A small sound classifier, trained from scratch: moe soft, layers 6.
Rows from block 3, named by matrix and row number. Each number is 128 + 24 x the weight over its row's rms, rounded and kept within 0 to 255. All counts start at 0. Numbers have three digits each.
# pw1: conv module expand (GLU, value and gate stacked) (model.blocks.3.conv.pw1.weight, 320x160), inputs 0-79
pw1.72:133122124142132155146113137134131147160170153104160175139118077174105121086144116138131122137126103149096168118150127143133185142133120123108118092142100142187113127145116138192117165125156116157115140129137119110146136105116133125143173092
pw1.73:156117161122150167102179133156140154119124160096158126129114136134125089125121101114151119125095162138107102118120147153135153102152099093119142160142104099110130162144127139170134137103130108097123123160094122117091081126162162154131095113
pw1.74:138137141097106119159145138170112119129110107159114087158173159122142105145120114134134126146120155134109159141138154147106144162135161155108096109142149129145155156188121136054124107109148180085092109129129132153130152120139161155115142137
pw1.75:117165116132121106109104131115135129147116122136110150106114126115138096137075075132153143104093127114125139139138128085122104132167128125134130104143171108152125113157128099129175155125106143134164130142107152134127145157104160127170122163
pw1.76:096114140127102129072165141120120102110125143109130149124133117170143132100078100137139095167143150136113130111134121155139087131132130141166105141109120156138145093105142144113137167136092118168143104131161165118110153135156123172137095107
pw1.77:137107114083167181135085151150144100140107096136112119108126106109152141123068154091109180136131142123153128180125119127093124147117111096100150123137126106115126129151105137115144128152129132154141140111153105139114107109122097154105123111
pw1.78:124147114087138141081170121116085136111115120119126093114113102108104132112154165098135138105131123135145128129172111114106164104150175128150131113111105069139146144109148138136129089117104104135128122141131128123116141110138140135169114128
pw1.79:107130084084135145157143114159150136138138153134078116114143156181114163090133062069117162149135142144118087139119163167119123105093113158080128165139128121147121137079110137163133154121142111118147123134139129145124107136161141133129136132
pw1.80:153121141119144105167138131114131106094106132111125144112099097178139111121144130093153134136180123146114153123106148141100119137137123141061098116091160148146107142129138174118142066122125097127192131169120108105108075104126113154099150152
pw1.81:149100140124128172113126095152087109134135136141158113131138116096126139110147126134148150116146181087116136124142116117142124127148140121114115115122120149194151157131107139137120122121122128060158134147102081144124149144124115110131086158
pw1.82:110124114128167148138142134124137110124110095084126158120152130115139146085187177099131123081139132123159154124131116120115114131144121171143120114134124144145134129119104139106142095124129092092192147180133132137136117088143105107148128137
pw1.83:117144122114159147107073152104121160169108126148136136154124088097119148140099134080119173134126121137153114112147140127160132115148133124110091120153080155125113093162097115121135119151120146160219100109127128147159130127147147103149086128
pw1.84:101148129144143112112081127118174133107098090154104140094149120132117107131171110156099117119116121165075124087142114114122090131113125137155143125133139138121102148141093142133136190141139142139073125107106153136121122122139131100089158105
pw1.85:141165110125120153137161115149163137126098136078101122111138102110107173123087108090119125116113074126110132118112174090102108125116117154090102166111151126139122148154141120127114138165184132118158149098094127133136139099165100150122107118
pw1.86:095131114106108139130113112111167169087116121131123130126140088125127108159128081116124087144140113106078185121110174169109176134152122147124113134143159117112123123110121124123099079131150116136131113107166118127113099150097142110137160131
pw1.87:088115143114133134112113132125132116102111167142174156110145110155157190140107146128162107155105110156075133137100107128126120166176132052128108131147165139116113101112141153135093089128166150137112127134147123092118128133122096118116144144
pw1.88:074096123153135153123120136112116140118149109099126107100106104125145115120148115112113153144139073138171126101142096098103138136096145087135138145126114103118124139129110130101139169118081131116119196141144147082157132108113152123152087097
pw1.89:154108117145077161171110128135103158121117146118098135147104126118128061130129127156104050131129129168129145142146182138099142137124097133118149104148089118172074157102151112128155162094124111126139133139120103171122111095152126120130152115
pw1.90:092142074122146130125114089128168110112103159123119108159144138134090123151146121138141129132123157152139094140103143162148181133124121116070095139131178108128127130131095118160118146133144101161093118080094175131115080138137124134114176144
pw1.91:131136106124133080112116110140117140127127089127116157136108162099166138135106115098132115078134156130131142147127097127127118115101143132140124143160122140111134128085137145124136164099134100088114141077122140141140153170130112138160140117
pw1.92:120151133148085103184150150099141150178164106125143161135148139133139097146169155149141122161101112140116148110170151115137098105124132124132116146124141089138127097102143133158107146153139103112141102123079136082159166146132125121126126125
pw1.93:157112107163137088140120131130119093145109118137117108084128164125097148111141131096135134095159083121132119112124134129133114175128108112106118140098140128108141111114134104129161081131129119159176127105049105132127157125144137095141174126
pw1.94:139110152129136120099179138132094097115121133131139148148092131176107108165149115084096124100128101142079095116134129133127147152120088129129092130101105168111127130147067147144098065147085110132152118084119135108165115147139137158160117136
pw1.95:126122120170172070178077114138095129086117126151129128135114128091108124121113175131123209138185114105106140130112116122115154125140187135093102125118116121124159113167153149143105075124162105156133105122122144133156134125145133120146129161
pw1.96:109118132124119160135147106143098101130106124113209124140168137128113154154118152144176088128143131138132130093125153146115145143125116134116120124183149149110110146180114117115096096138121136117114128157127104122132152119150111112145099121
pw1.97:122132157094144134145142127153119128114139119114146143140099169140124155087131101131123113120144122101173127155109090116100166155115110150123141139113136118143105102118058110126166108129102156116109176129103114132157117096142148182113168128
pw1.98:120137164128118183142123139103115135089129128154117145116132113122131161155118112098149119135104118106174113089145161129137167137128095130122118122080118110102150119163143175136133129112130106129144083147094139143127116117193138149137116115
pw1.99:148109137106101115118144145126137125110132170144118137141106074098096148163116117151166141160092135160157109139139100132098128146099104137133161093151108089132104137134093139149134077102132083146128119147165150141137141088102106156105164109
pw1.100:124131135113140106179141132097167094161113084108129118120146127125098142131127126173115132147132136112093117102159135108130098110126113122127092128115136109078072102119152138096144134134143127118129147090129126132107128156065155103119075130
pw1.101:107149121173129183176099134116125129128139175106124121125112124152120156105149147109099145142124138099106113153137084101122092125106135175122135104135079113095137109108151088106097074108189063178135127146095120115145131127143148120137108125
pw1.102:128129105144162174144108105123102128097133131118149186142120172147151126122139099080147150134133164114121176157159150125108140134116124133094100137094108149114128152101140124115148145123140121158103100162089054124119082092113101134106134156
pw1.103:125129104120127142123161138101137124137109113120159127126107123121128167077120123108146139174115100157165114135113120126150139154099190119135133141141131162087145126143068116106119100148129122121134129054139137062103149146123170113114142169
pw1.104:102122131129171086140138125121096126140093120129122136137185121099125101096183106099165185149144123137176123102118121120106138136102127108132138115109160115108171136154116124120099099136106124168087110093139131141130158124105171132107152139
pw1.105:138134156136151122137127154119157126069128153114100110161082174152127110155141141108133130091164183136154100109130143149131071154154141132117091133110098125141085123112121154110096124118137137168151120139143133142139135130107110117125127131
pw1.106:121142125143120125082122107098128107123124108097082130150110122124109162130189116125133126101122107143084114125145124144145105170132111097062089105108130113128088093145104082111129083129121112107162126129106123116123109125093104145138139153
pw1.107:139135097143160075126116115096116090177147125107146139098137163146159159139081132149100168124144178153135102119115157123129185112134129128107117129078152098081157109163152147135132133124160157139148135124139134143127097132163103158162147125
pw1.108:129083164135093124119135132083119145123108127148109095118125137150118108097155121133111109150140141146124098134122134182160133180106135141123145141106148116126123126082116182174157123110120150113135111141142131121121124152124145154121136085
pw1.109:102133134096117121118174121128085118106120151143125121149162143114125083099109171148103141112133124161143085146133176128104169113114122093104118137079096170137147126120108157142125093175079165125141115146106126109140185122107117093091091094
pw1.110:136099123103123128149134134113121130103096173123109143100156166104175093118141119138121141130101124133103077153102180096115091129126111119147156112147155131125153146047149113129128164096091099123098129153137140115116150151169093127103114125
pw1.111:141141178137150097140084155138104146089132136154149181169128142131132117135071119164154112084135126159132127136133111134141090120171097154131111104131113209126138136136150123136107132149151150110136162120109153136080131166099152138123131152
pw1.112:123120116086158102126168132140135080151106099145128123119168140090143132103139135104120109075161133157148114123107115126108128159132095172145138096113150093144108115157132120133097136136130126128129127120127123138094131091098147154135162156
pw1.113:140142138141155155125131153104099152119140112131131093121112158094122112109113136112112113138132121095135166071125133114104124090134156085141182113132100150122085120133132174130102088141118091114130064122125131078125136116105142142146148119
pw1.114:139127137134103149117154118123137108133127099097101127113127151185098114099140152141137135160152109136125152123144137136114150147128099113106155136118128115124119114094169139143136150129185166105132121153141126104170150114102141178140095147
pw1.115:148117143112149140170126137070113137161141165130107131141123127119115125120190095123134121115125113102115119133135150087152203115125179119143110137139116179126109145155108120155122089146136106102132136122158106128129141136092132124107157081
pw1.116:123133144108091165101146117164091108145144141102109124149163118171125151112094119153148113167154145113118147184107149138132113180112119120114141150169105104082132137116142132141137122115119144157171120141122133146129075136081130134082136095
pw1.117:122141119107108144105132105119163149138124133133124043155110138136110117131109150144136140126091112111082107113123116115108134139114130175139160151213137118136142140117122124134148138112127070124106130152112117156140129101146153133154151132
pw1.118:100126159151112128091113161098125138048129178149122142160108087163111114154059078130143124119117131115111156126150092142149115120069128133106096132124109153130119183134164131125146123128133133167124193167150151121098135109085131136149140121
pw1.119:104140131083130114168091144144121103129113134117115147126137167154149134119147165118117151124123137110161151143117145110133111178114155129127179119128093116113151156151123135070134120151152137120158182112120149114110115095113091104108124142
pw1.120:130122124113121169140129130102169142095124116112137128127080147152141163112157117155115175185140170134155139188084185140099134120111104099130157136143132125144168138099122162173146117126120062175075145141138130180134118120089119156113088156
pw1.121:111120144127137111109167142145150182127127138130113143117153175136113175154144091111116155094158132123104153138156122157147102101121114133169160156132121079144108113153127144129157109116118122103120126114097166100114108120139076143134133123
pw1.122:146123084129123117140142132108098141111152100087117137108145162103118140149120148126106105130140145119146156084118151118124140130160170140086113129095130135137131166128112117099133152117115076170121082109101129174134198117156126156116113117
pw1.123:109125135110089106132169154102184141151110157120134146132118177116089044146125150095131138081148136153169144181114144146171124126128122130124107129134123177190158135104128139105149159158115110148131187156146147104109161110166118127106102103
pw1.124:130143114159107141128115137132136145147135087100129123117110160153112135080143164112126123072106117109136144105153173155103108128129114129146155108102102200090111084140127104108142118130113176156125164144147117121123123086091108111148161167
pw1.125:149100151115146185104117122132161126130122128112127115137149105134126144149140119101112126130161110152151143187121108131147130143129134105125141131121144142144160139100123085113147118074171087144154153105143091147119071146160084135138123140
pw1.126:150145113146186148139156118154141172128124106118097130127155135115136140137127074158117156161144060142147093171122123138184138134175131138139088121159144105133109105082155127120111100134119176151117127103146146137132157183101128163131113099
pw1.127:144111106074143129133134126119112107164190153129130150113109162156095123129147149114170139088140109144149155136121138153112103125140146089134148131143117128136102117135125150155121115112136135196102112148129101125125114067102140083159124112
pw1.128:124121110116109119095129184161161141154129145096178142155115111104127110133063080155110116114132128182126116098124136110114095109139121090148132161130105126130163113173109136162110155154142178128133119126149083137148165105110132110087091138
pw1.129:097118129116135155181116135136119095131150142144105099136119142166124096100163170164135104119132114138110105134154144113109106116153104114095134132164109090121155122108125106127141127118136150119136084125145129138123141118156143170144180121
pw1.130:122130154134131176132113079106133124155124113127126126135066126092130134143138072115139113078125130125166130111134118133106151149108120158139126146106109104141126148132117146106139122129161095094099130143102113142117110160101140108160121113
pw1.131:126123139125132159139128154105135090099107152104073133157125128147126138098134086109136069199155139087124163106141115167137105170131078096153140163124105144111123119153147125135121118107131117124113141139148151125093159100143139172093144149
pw1.132:127144134124090157106154133142094130088123131117123150110139145134147129124138155128146139155154080130163125176164103139121131144109153162110127106145129158148123123131115073134124126128106099082153144156114146120126179096137157129101164145
pw1.133:130112138134145149135121089107069145136157103124147127115120139129123148082197116092110135112120090090143182096125163112119155151110134158135119137121148137126151135116101108147116125117104124120145121162112096104132166135108161091140097127
pw1.134:129099109138086123124124123132156097115119127154115116137155162134154136126156143083076111138138148111133107176145101144144160154135116056048137154132133099160101131151154117116132107111134119123112101148121121138142155143091128145153122123
pw1.135:156137147110088089093139108139186092127144110107082118103182131145132199114181161183122139150118136125130138171132079117135152139114118113152117133114159083138134130153140084151119147118131156143122097150148111142124142104133128130150205137
pw1.136:110122141191106132136134116106149077139097096175114161132145088160127111132107117142139124116148139095121109135171139161121171085089113163083085144149131130095107121117146112137123166121097101136099146126132160112141128112116145151115135134
pw1.137:127130151081123124146149109162134157162165153143139141141100132198097090124096144142127158104124111147107127119153126132132143112090082136125116134159092105102105118156108160168149086168154169079171134104107106103130132122104113127133136104
pw1.138:093110114092135100113105083130128105109180144136105112120148140112128140136121116104138166145112172122148110127138133146110125119112104145165119127119088145137080114152130155127111190154105199089166148169141118132154188131110083099125146123
pw1.139:113130119096143086093136135159089115124145124150127158084158131150124119120163133170135120116137098130143115064129132112123075095126120141118100124095132090164139139107113149128084096082135133100095126131108131174094087136172098156110148156
pw1.140:139126108123088113071154120143154129126110134115127097106108064173175095110107107143169065175119101112136137141125104124097117177109140127135129120113148138095125130121118132114112130096134172126097116137145128126099150153132142121128097149
pw1.141:132154102130122127205107120144143138140138100180163145125136137149130130133156121134147131155124107160120155087160145108126116124113150086110114120129115147110117120105142134171161074131127162072136136175164142139134114095118066086114119106
pw1.142:116156107139115105107102116117134150081173147125115112122160141135124151113148121128130077131120077110156094124113134123121153123087092100129094109143120100119151162086149146094150138132159119125113128167113142115158127112153136160139163135
pw1.143:112164157099171163111146108140168109081109142161123146166134189137122115127104165098133146128147154123181151148139122120106125125125179126099153141126149156129138162168161105137149126121106118066113120115132151101116130102133130094136118128
pw1.144:170138084119090162102109140152117086121136090124130170138136082121091124137171098122144096119125142130137124111155135081169144135155125118130085125152162126122118153169127073137096115076127122152157117124142146168079133132138125131136134140
pw1.145:125123112109124085112159122139162157121171143131154111104095133088130182151118130109158083129152112132158165131104164103109114143132161161130099160132163061124122159133155115152105145136149134163145107145124081116106127118134080148119103170
pw1.146:141147130108120110109112156173143125163089135148166108156176132147123133165131115141145149166120098159125090109126144148132100161135099131150092132119147114136091112101142128160144167144096079129142134109141128137118180149188111145136137150
pw1.147:119143129111087164149136117129140164109084110140138085131185102160090133110084139136158083143138143117121128120114131132133157125140070117163140141153116117192112153146121126093113157133104195111080185156140114169101096126141131154141137138
pw1.148:144106096115053097164136142155128105164128114156084136127149073151151168131106149137106145141134129106133114120130110099103099146116159132120062129125118107120127149115145142110119120140153087149120135098158145105140141097121149101138119120
pw1.149:114074095115109121079135177130103098107137091139147137116116099124108123114135143118108111159134135162106162127101162128074080137134138143099106118160155152133090098122050112111141131139129132133108128074117142123137132137150133088101071099
pw1.150:106124164108119113128127108132157171058150103122113152150139177119151164135112140132118146115130147141147131159141173132095095111115103119160162129171150104135122118133125127116133045121109108120129114186140094175124094140115118154148147100
pw1.151:126107165128172085104128113120161124148119122146122120092152136107139114114167106085143105101121138165128105132135133118121106121114095116106141119142122108101150123136121166180119126103076142159122090110170129132141097123153109126140157129
pw1.152:144118136115164125106130141111167133120133103124115100112087096152089130140149181105122158067138097134116155148110138129102111147125148150169131157104155064161180180144127128148136145134163139088145108111091102163136123098166168107106135141
pw1.153:122124150127121092142148128130101119162096132142144136145111152128139122128153160093150182129109121155147105129126124091111125130144140155136137100120125128170178110177076116156117151163166116155164149139141138141155154187131154106102104133
pw1.154:138127124098169072120171134141117128111091161116102129127152098159116104120129105111098109140137140112151115108126100118093112094155148095129117106126116143132119111135124105153137160102151109095132166079144144096134165116147134110140137101
pw1.155:147074112109143136148129139131097131114139132105114128135098123124127135151104114116132107120156215103125108117093127134086091097156093120131137125111137149121143118089186120122152152121155133149128153144117139144135065137137115121086076115
pw1.156:145138099152146156119075094100103095150083111087121134143098106135116074153140104135118112169152117127110120153133121121101149118155080142138147142109149110122072122148158129136147138108113120131070140174082133085115156131093132090150184108
pw1.157:130122123137112157113104131090126138142112118117131107152115149141110141134131135123123081158116138116137171118152151162139079133127147148120118131139130157187142103150144119121165165151118088124088103061155121144133087119131145163119128165
pw1.158:121128140134140183145129109126184092071091177129157158135117114107123112152098140127182112125150168113126160124116138139118168149099115148178116129145124124101150171177160084117147126138104148111116150145115136131134129104114152167125098164
pw1.159:168177122137123120140090120141140117146100146128121138101125096108110118121118193151089141140130117143098103102117112111111157099130136129135168122143125165130075126123099111123133116095170062143145113114075125148098164109141090096132109122
pw1.160:148117138121087130132138170105091127123080114125167139113125100130104120109108111112121140155133158092076149130148189102140097123144127150102088118153144125121136153164111113116129122122120125146124112092100120102117172110085105131164120138
pw1.161:126127090123136096095122126118159125122175123137142092096178102176122177120122143132126147161129088134147105146121135112122132138106104177153108124122122145124144138127167145159143094127129119103153168138155118129135150131124101136120127116
pw1.162:161118083133189153127128116135127130106128145120085153138144179147126142106123072119094138118160113104151153134119131122147119107149120137106046139169142119144108127124109099124168114135150091166168120093125159147108140152147125125135151116
pw1.163:118153129115139173108138126127143163152118116102093139128102142134136156150110122128083114084094127155103166120123153140151103140121146123121147125128144108184166154098104131097118137094129069112071179153133116110126093134138122176112143129
pw1.164:103122116177132167156125147136132117139117155110104153142199136164110197103114114165113157158120174141120176150136159125102163145155149141124145152124101124113126118105088120123142148168138121136141134114137138132134127159147130112112149144
pw1.165:152134092129123120141136124150109124143118168107123165119143084140142081122144107096099092143147143151162114120134140114155134179090136158141124117130143118130160150154128084186114118108136152117134124172154134175112098139156137086105131118
pw1.166:107120137148123133089158127114092117157141111125092168137084139175141138163082124086123131125125126121091152161119072123105159128163085111159111131173108149172136129152156140103133108110144108155154113135114117098110241154127143117113147106
pw1.167:132127149138150093147118131135149107106109164087176156113103140140115150114078185157139152151129151193099114121143170115114179082159087173081153109123109118086111120136163148127118094102117149107131144147113137140137152151097141134134117111
pw1.168:144092148105143146148148102120135128154140131162138141138176146128110123113164111113178151166120110112131132165122149113171149136132129121116127121138147117112164133150093120137125086101143115095176119206122109104115143093164135126142152143
pw1.169:130158128114136053139122136136121105149108131154184114153163178112160131108122194112158120102117157100121148149123123141115118142121108117130155137161128169144079118122117142109145139111090124087095074126153119146143140126156097125132099190
pw1.170:174116141120132107131127079141131137124147175136165134172136153165081090121112162125136109119140103143129178102132151122149141139129114126120132076132102164158119118148112120080158122146140145102148136148126140104140118141180099092154132094
pw1.171:105158110129114132135126102131127148139138161160189109148135132090139173156145107081146087106120094101172119121115139141165123111132153149136106138135119084121121144137120141136113133117106116141197124096135116108110143124118144137127143122
pw1.172:129099157145139129100104115150138159130122137080142137120111139119108154132139149143146156089124138082111112166111158147141149154165099112153143151120148145156115166123140134127143141141128105131146079126100134127136162152080163129132120127
pw1.173:103122163175139076115102116113134151142128159170062113125083133115136090137144115140154140119115134134137131157138102176166186147104129156114115138159107151144176129140118097086150118140120117148117155134148131147156120160165122130096116089
pw1.174:115142163096115142150103122175080109156132129163126141105116163150155113133101089093095091128131148097114116168132057124143157121152118083127107123120126131116121130103127115158109068139119107117142087219105177154138132126150125159137120182
pw1.175:117110164150154088142114119108116136122123106092097101133180054130126111150113108095124103145119109112116176150129135136136154152114119170144106138091140071143104118137110134124133112151122172121112138149103118136103144104144133095141165122
pw1.176:126125112172144134107135120095140126141119111121151093120124119118110130115179114103142126102101114134119112108098130119126128150132134109093106130094150152135191098100149157093130128116125170109128112086122134114156081165124142086144093121
pw1.177:142132126108156081151126116122120133146098105108050106118137132118141119124141095140153155096081123093153136155142138100128181070153086109145118106166117124155113161060135103105184145122142124128132141091136134098154132086143088136140099095
pw1.178:099095133124107156131120128156120129141119142121124137140146130152123154095152161107130151094114094160143082156126125141089146097150098134126176093139129140076092121155177130115096158120112106145143147136144134155163158126115117106113120124
pw1.179:112133139094092127120174149116174141119118152090093157109123159136143127104116113167096164100139097123152112097134154115108170070085137145107149054133089138151145118124183148118119103107108181102164148094146147114132153109099149144173099073
pw1.180:129136120158165159140087111111130130125123141072084104121135202141107086149120080105118111179084072101101186117140160112146127130104108150109133152118130138097089106124144156125118143148115115112124119124100117165121118153089107108116129120
pw1.181:115139147153150125104152115112185156133156134119086128132121134126087103149128120071142097103171121108150130125109135117148143116145135113127148116121127136107145139112206161121146104134090104109131151105137147110120091097125128122148104119
pw1.182:151120109131126107131153125125126114166165115079099097115113055118116156094119145109117135143140136104134123136119135113107099119132099116096127113129161162123126124148103108141119066146118134143125156137106119087149158164115160095154122126
pw1.183:107108124119118127104113140132146135165091092118158157128132142153106106095147163091107189094145124145139104123126163123154166082105168112148149129097104171108128109151128097132141144156123164093173153120136120119132130107143069135135125078
pw1.184:161099131131134164128146150087143148155129110134129115128163146121107139083117120130150132144182114095105157143104148133089122138143136117153136131121148117125108092115140134132119140146111113104096123147155107098123111140164136159145134123
pw1.185:113114151147143115122162099114152128126138143150133144133143141123169109162171143177096177109105139104108095145148098106153120111135144142133137128070121108107118140110156095110136112125052113071120126125131133158093127109123102142151137158
pw1.186:129129151128143094158103134167139099130122127136153150151099106087154096126134094119138116186130098135213145071147131144134085126117127139125108141081113123127140119149080122113111136160112137040141140073133127105098109107120114125114113096
pw1.187:133101125104187153090119173147150114096147127132125117107124091134131119126120087134121163130141113120087099095125100088176101167150093116114109089142089110135130149096137135159079135128149137133118107125136127159142111157077135119142142100
pw1.188:148123089154146144159125100125137128124130126108128096122110157126136157167126087149121119158139168173165108181150131132108147141182127147148108129109119091110112132135132137123089107151133131132146121127116095146154178134118119128165124125
pw1.189:136154151108147135139158127102136162103141106077099118110154095142129104131119130132156134121112110139125139137125125110104103134129140142111159170147155109089129140099181111062111085135095166144123133152091129142105146151063156141138125102
pw1.190:130149137123125173146152130127094133111137136127130141124113127151133074157096074154153118165145148136173151112148162158103107136134124084140129109094089100111108076136110158123113112178138090142115168154129122122126121131131140124121133110
pw1.191:126128150144142127086138144108121122130109120105097117106099141117109137139138095110128147112116116130148113105146153118126141171149112134125172072147111136159160141136113117135119105162092103138155083111129143167089073146105122129101127156
pw1.192:096106091108127131138143081143140117121120124154122137116140166137127119143102118094087154107113167135126159134120139114127137130109150068105144106082135122127126119122131121152081077147113121090107140075144140143158128086166120116114140112
pw1.193:144132124154126123128068115127091087138121130152145135100109093096128181135146115120143184153128160112132128114147106142112133130132105134106117128134066113123158118123132111037126114143134113164194134118161124088136157129146134097109152150
pw1.194:117138129118119133119092123136134169081170154132119120099146118124147162131114139116101062139145144161106114081120100149105075146116134097161137133141123138084140150123172120094128151116124089130117127175136121176097144129142128140137139157
pw1.195:126123086122134093130170119098124118172095136144190146086145150124149109147086115121126138124104113158124109128133141138089105147108113142125136131126137140120097103130107146107152154136135120106087156070156122122135109186124130156140124110
pw1.196:099161155112135152081124108100135100108152117099180170139166125143170113116142115091107080159119107144135127125156149122176124152134171158157109128116140082165132157125150102128123095096152130159132114101139124181110132146094143159164140166
pw1.197:140155094176165123119120151164110138123123161081139143109122085101132133114098136132104110110155107097122117096129138112156143152167125153075174124168123131143139124098086114166115071105096128165106123108119097105113169125132127144125108152
pw1.198:113151104131138106167128125123098130128129123154106102145163127138129133124094149077136148140161188102084134129115137100086138147143114144104119160090105135116087161131114148098124174167125133163087139103137123165108102161142141148159121115
pw1.199:133117130128129193157156118087108124128113127113143138165133135124091044146113177154165130173122100131121153137138153151141140146139131144095091129141153124122113146145123092160078099116143125134143123119136145175104065153175128140137134124
pw1.200:151109117099125141094129112119133139161136083138137115090109180132126094141118126128095116115124078142125112134127145154142106139100140183116163146096130147110167112147141118119132113078107141113163136128125126121131144131127150145137111115
pw1.201:123140133140113136113122161112117119109105135158137117105084090137117173118157117082098150126128098090131140119122124111131153163121140148151150137151145117136165120142093170131135119127142111104161146107078119114140145159135107127144155107
pw1.202:134109117113165118084161126114092089148109112114176094119151120072134129146141108178119116119104117129134078111138110123091172167135139137153112123136125120084113108114109111101135162115103113131132149076126159118117127109134164148096104108
pw1.203:112110142155157126148140148100124164129112132104138133089150140161103125162152136114126125112134150124163143131114164125161146134158156144105130164129134093095141170198120122114121118159118120133120161138168125168096151109133162104100073107
pw1.204:199104144119136148155090139073121131095138128092149170112156125144144103123125123063108163102101099141126149122139149124142140133131157117134132111186111157153127148119120171111122147144144129126185119144093124128136090152153134112117091140
pw1.205:119126150152124210122093132142117131106122150150108108123105122100148160118087159089134188105140114086105184166104142123105137128152135130161113123167107164105127132086148108125152103143120107126152145143146113116127133091106091170116132114
pw1.206:106119120117120118074127125073106129132118132078075162157127131124144169140168087169126109112119161122131115161144099130124119122132166096109102113129127139131160133147148138103128115112108186099126137156126157133101119157116134133142121109
pw1.207:110101108134124134162155137122145165148158141150165104135141152128057138108146062131101106115143144117092165146134148128127140069157133131144105153112125096131138107109144160085149144142090121117119131163123129172150129106113100154106127098
pw1.208:120139119125106105137125140142084140095081138137115151137136128141152098115136138157120141163118151125102140097111165146148103126132143107131153129153113154116140153114120132072177173152109114139105132165129129091121137112106135141119144140
pw1.209:116103122120095135061113166090134144155118162158137126117149112130098164112135117115129176137109149078097115143145113138114149134149095134139155120096141172107127122138153154110183138122138089108081140147138163131137139160125080105122116079
pw1.210:144126172095134154146115141136098097132139138090115149114109145110152113126129138129152177085162132156122126204138148162119077145116099120139130102126125099141095085142107185149123174119136101133126115139144122077103131147130142097118152109
pw1.211:104106101130135126104137141150165136137123132132151131157107158155131123135131174174171141114132088106112126123121166117138168168121094131118124115117141181082110168117107156170118136111147173116103156152107106134143162155144127122132093144
pw1.212:146105147148115086170111143122106131134122117116116158137136134154127105121200129163154149093159121162100108135101140121122083115180166139161155138157159161116125114105159126112116171156127149166149141150138151197122121118107104114123156128
pw1.213:116135137159099136106114134086113140097141124105079146102131124138096175139126124158110124171120064126136155101123133142120108162129131100113144108113132169146135086174151133130104068106127100134136143126114179129137146082134149136084127133
pw1.214:113111120149159126121138160135108126140096151175128145111126090130167110086149158134109137151125104159113097160156117131115135149161129150145117141140150150094130098126092124125132139092110164129142136145159117137134103152174171099134133121
pw1.215:159153139153151107161158130130137134125104126131133099156144137107101173138139091156150105130156131184090127171122103127166106132119107165137146137125173089149105122136126158150126173191133106114097165089137127144144134195125111149133160141
pw1.216:114146114076130101118137129141121159151128121128126121102088112128089108155064132111065175074129143160163136095157134121108169161105115129135147103142105112114145147176115148146129121120085114115111146149119160133154128133058108094128136133
pw1.217:109112122091124103109113160091126105133140140162139087129128163164155093109154147130132159110149106123203183084121111148107120140124141141172118152132156143132139157148118099116070129134164136165145169151123123095130110158073068089138146119
pw1.218:126124111151094128134136149125181079122136138088124145104094135095181117111181118115104120128136094120134154168111145128186165106145172125116095138165161169124155135165133126090114144111132146092154158155140129148129157167112115102128133125
pw1.219:135139170165128127141114154148148121101104165144081122137119163114121114117148138117094128169163119087097147077103128110114167103133149160166153110124116147138173147107141114116115143121111134177162124204122111150125100139101127161158146164
pw1.220:128131164180119102105197151119143139129136130148143121126084090123121130174116099127088164078133239129131159097104129132108120099117141154135134126127150139101111105122130155132096157112134146178149097163095119151131090115111141156142144154
pw1.221:118157158143122135163145141130131111143134166126112091132109117093129096152139114088150139113157102074121164155139136128115174114136101128123130094089131103118110158130140140107101093066132149107153115153091097167140138119132138130133118097
pw1.222:146165099156132112151101131069126096124146132133162159136122106124118134111144128113107173078108127146163111163141122078084113123149137082115118123118125133090142099106109143170122107102137155131125105148086177127141106085129162110095139116
pw1.223:119126148098093088167088116139116077081141111117123134149151087134148139140139128118144092118127113115116160145143119118116130149104129146085077087148164119133132166090065103130142114125130088140146148162065142131109126164138121118084110102
pw1.224:155106123148137082135113136162110111119151127140142128130099120144181078130136100139119125170118140128165128129122107125125148098194146176140161113110142140152151110137157081137144107115147112111130118190113110103097157051113126116124091094
pw1.225:124084110158129144127115101114126139095140112146113135108128098112119119158166088102141113160120119111076107081132107147140102118138077123114138110134136150134112106129114096131137155131125107139164133094142108111139169131137119119117198106
pw1.226:169129140157099152120140138140103128137108154127087125092161130162162126087148170097171096149131110109102176118109151116154157123111110178107143145150136139105173107114124143170090120157129107168126137125144129160124074152168162149108111108
pw1.227:096113142119101133116153125114085142117111125145102143120135129130122065161115093163148146120119093122149138142134081113151124099134104121154104155152136101104157104084134074121120087138131134133140144144123151139143123117187118176101117145
pw1.228:112114129122104090079149059149154106148143139071115123071109154117113130158098112162155124138151147119112131085099121126097167171153135137130144125118121115162094118101159091169126147110116113179121172140104089119148102132150158095116139143
pw1.229:149133103089083133113146110143089146104109161151138139140127100185127167132163165190133161143105162139108187115133115137126136141124159122157119115143126118131170110156156158107119136141118105126122123092097083121135132140174126115114134105
pw1.230:151116164142125155151096084129079133110148123127073148130085118117162114127129116154108131142111169154137073134138158152124138170091136104151135131151134164144107140087126075143118137109124142105114151131148083143154136112164121148123101099
pw1.231:139107143115144133114068149152103152131124094130138111134136155136089074155104141123103119088136158148145165167141173129160175117130128118112106130142092135154097131111178119133142193136160113116108109147114123130142145207154141148131102114
pw1.232:118128132136088141183158127095120122128100107138097160106114172132138122123163144190149137083096113124086139152111129129112121157113138102117091146066161130132161127085156122096126158121104150138138101139111106131127133109128141140099151136
pw1.233:148136141145140107084119163083130142159136137128137099121179150122140135149093159172123125115141121121184137144122127114148126147111114133107102115146138155120092114126149113071113120111179161185108192122156129145122145099143135099102149161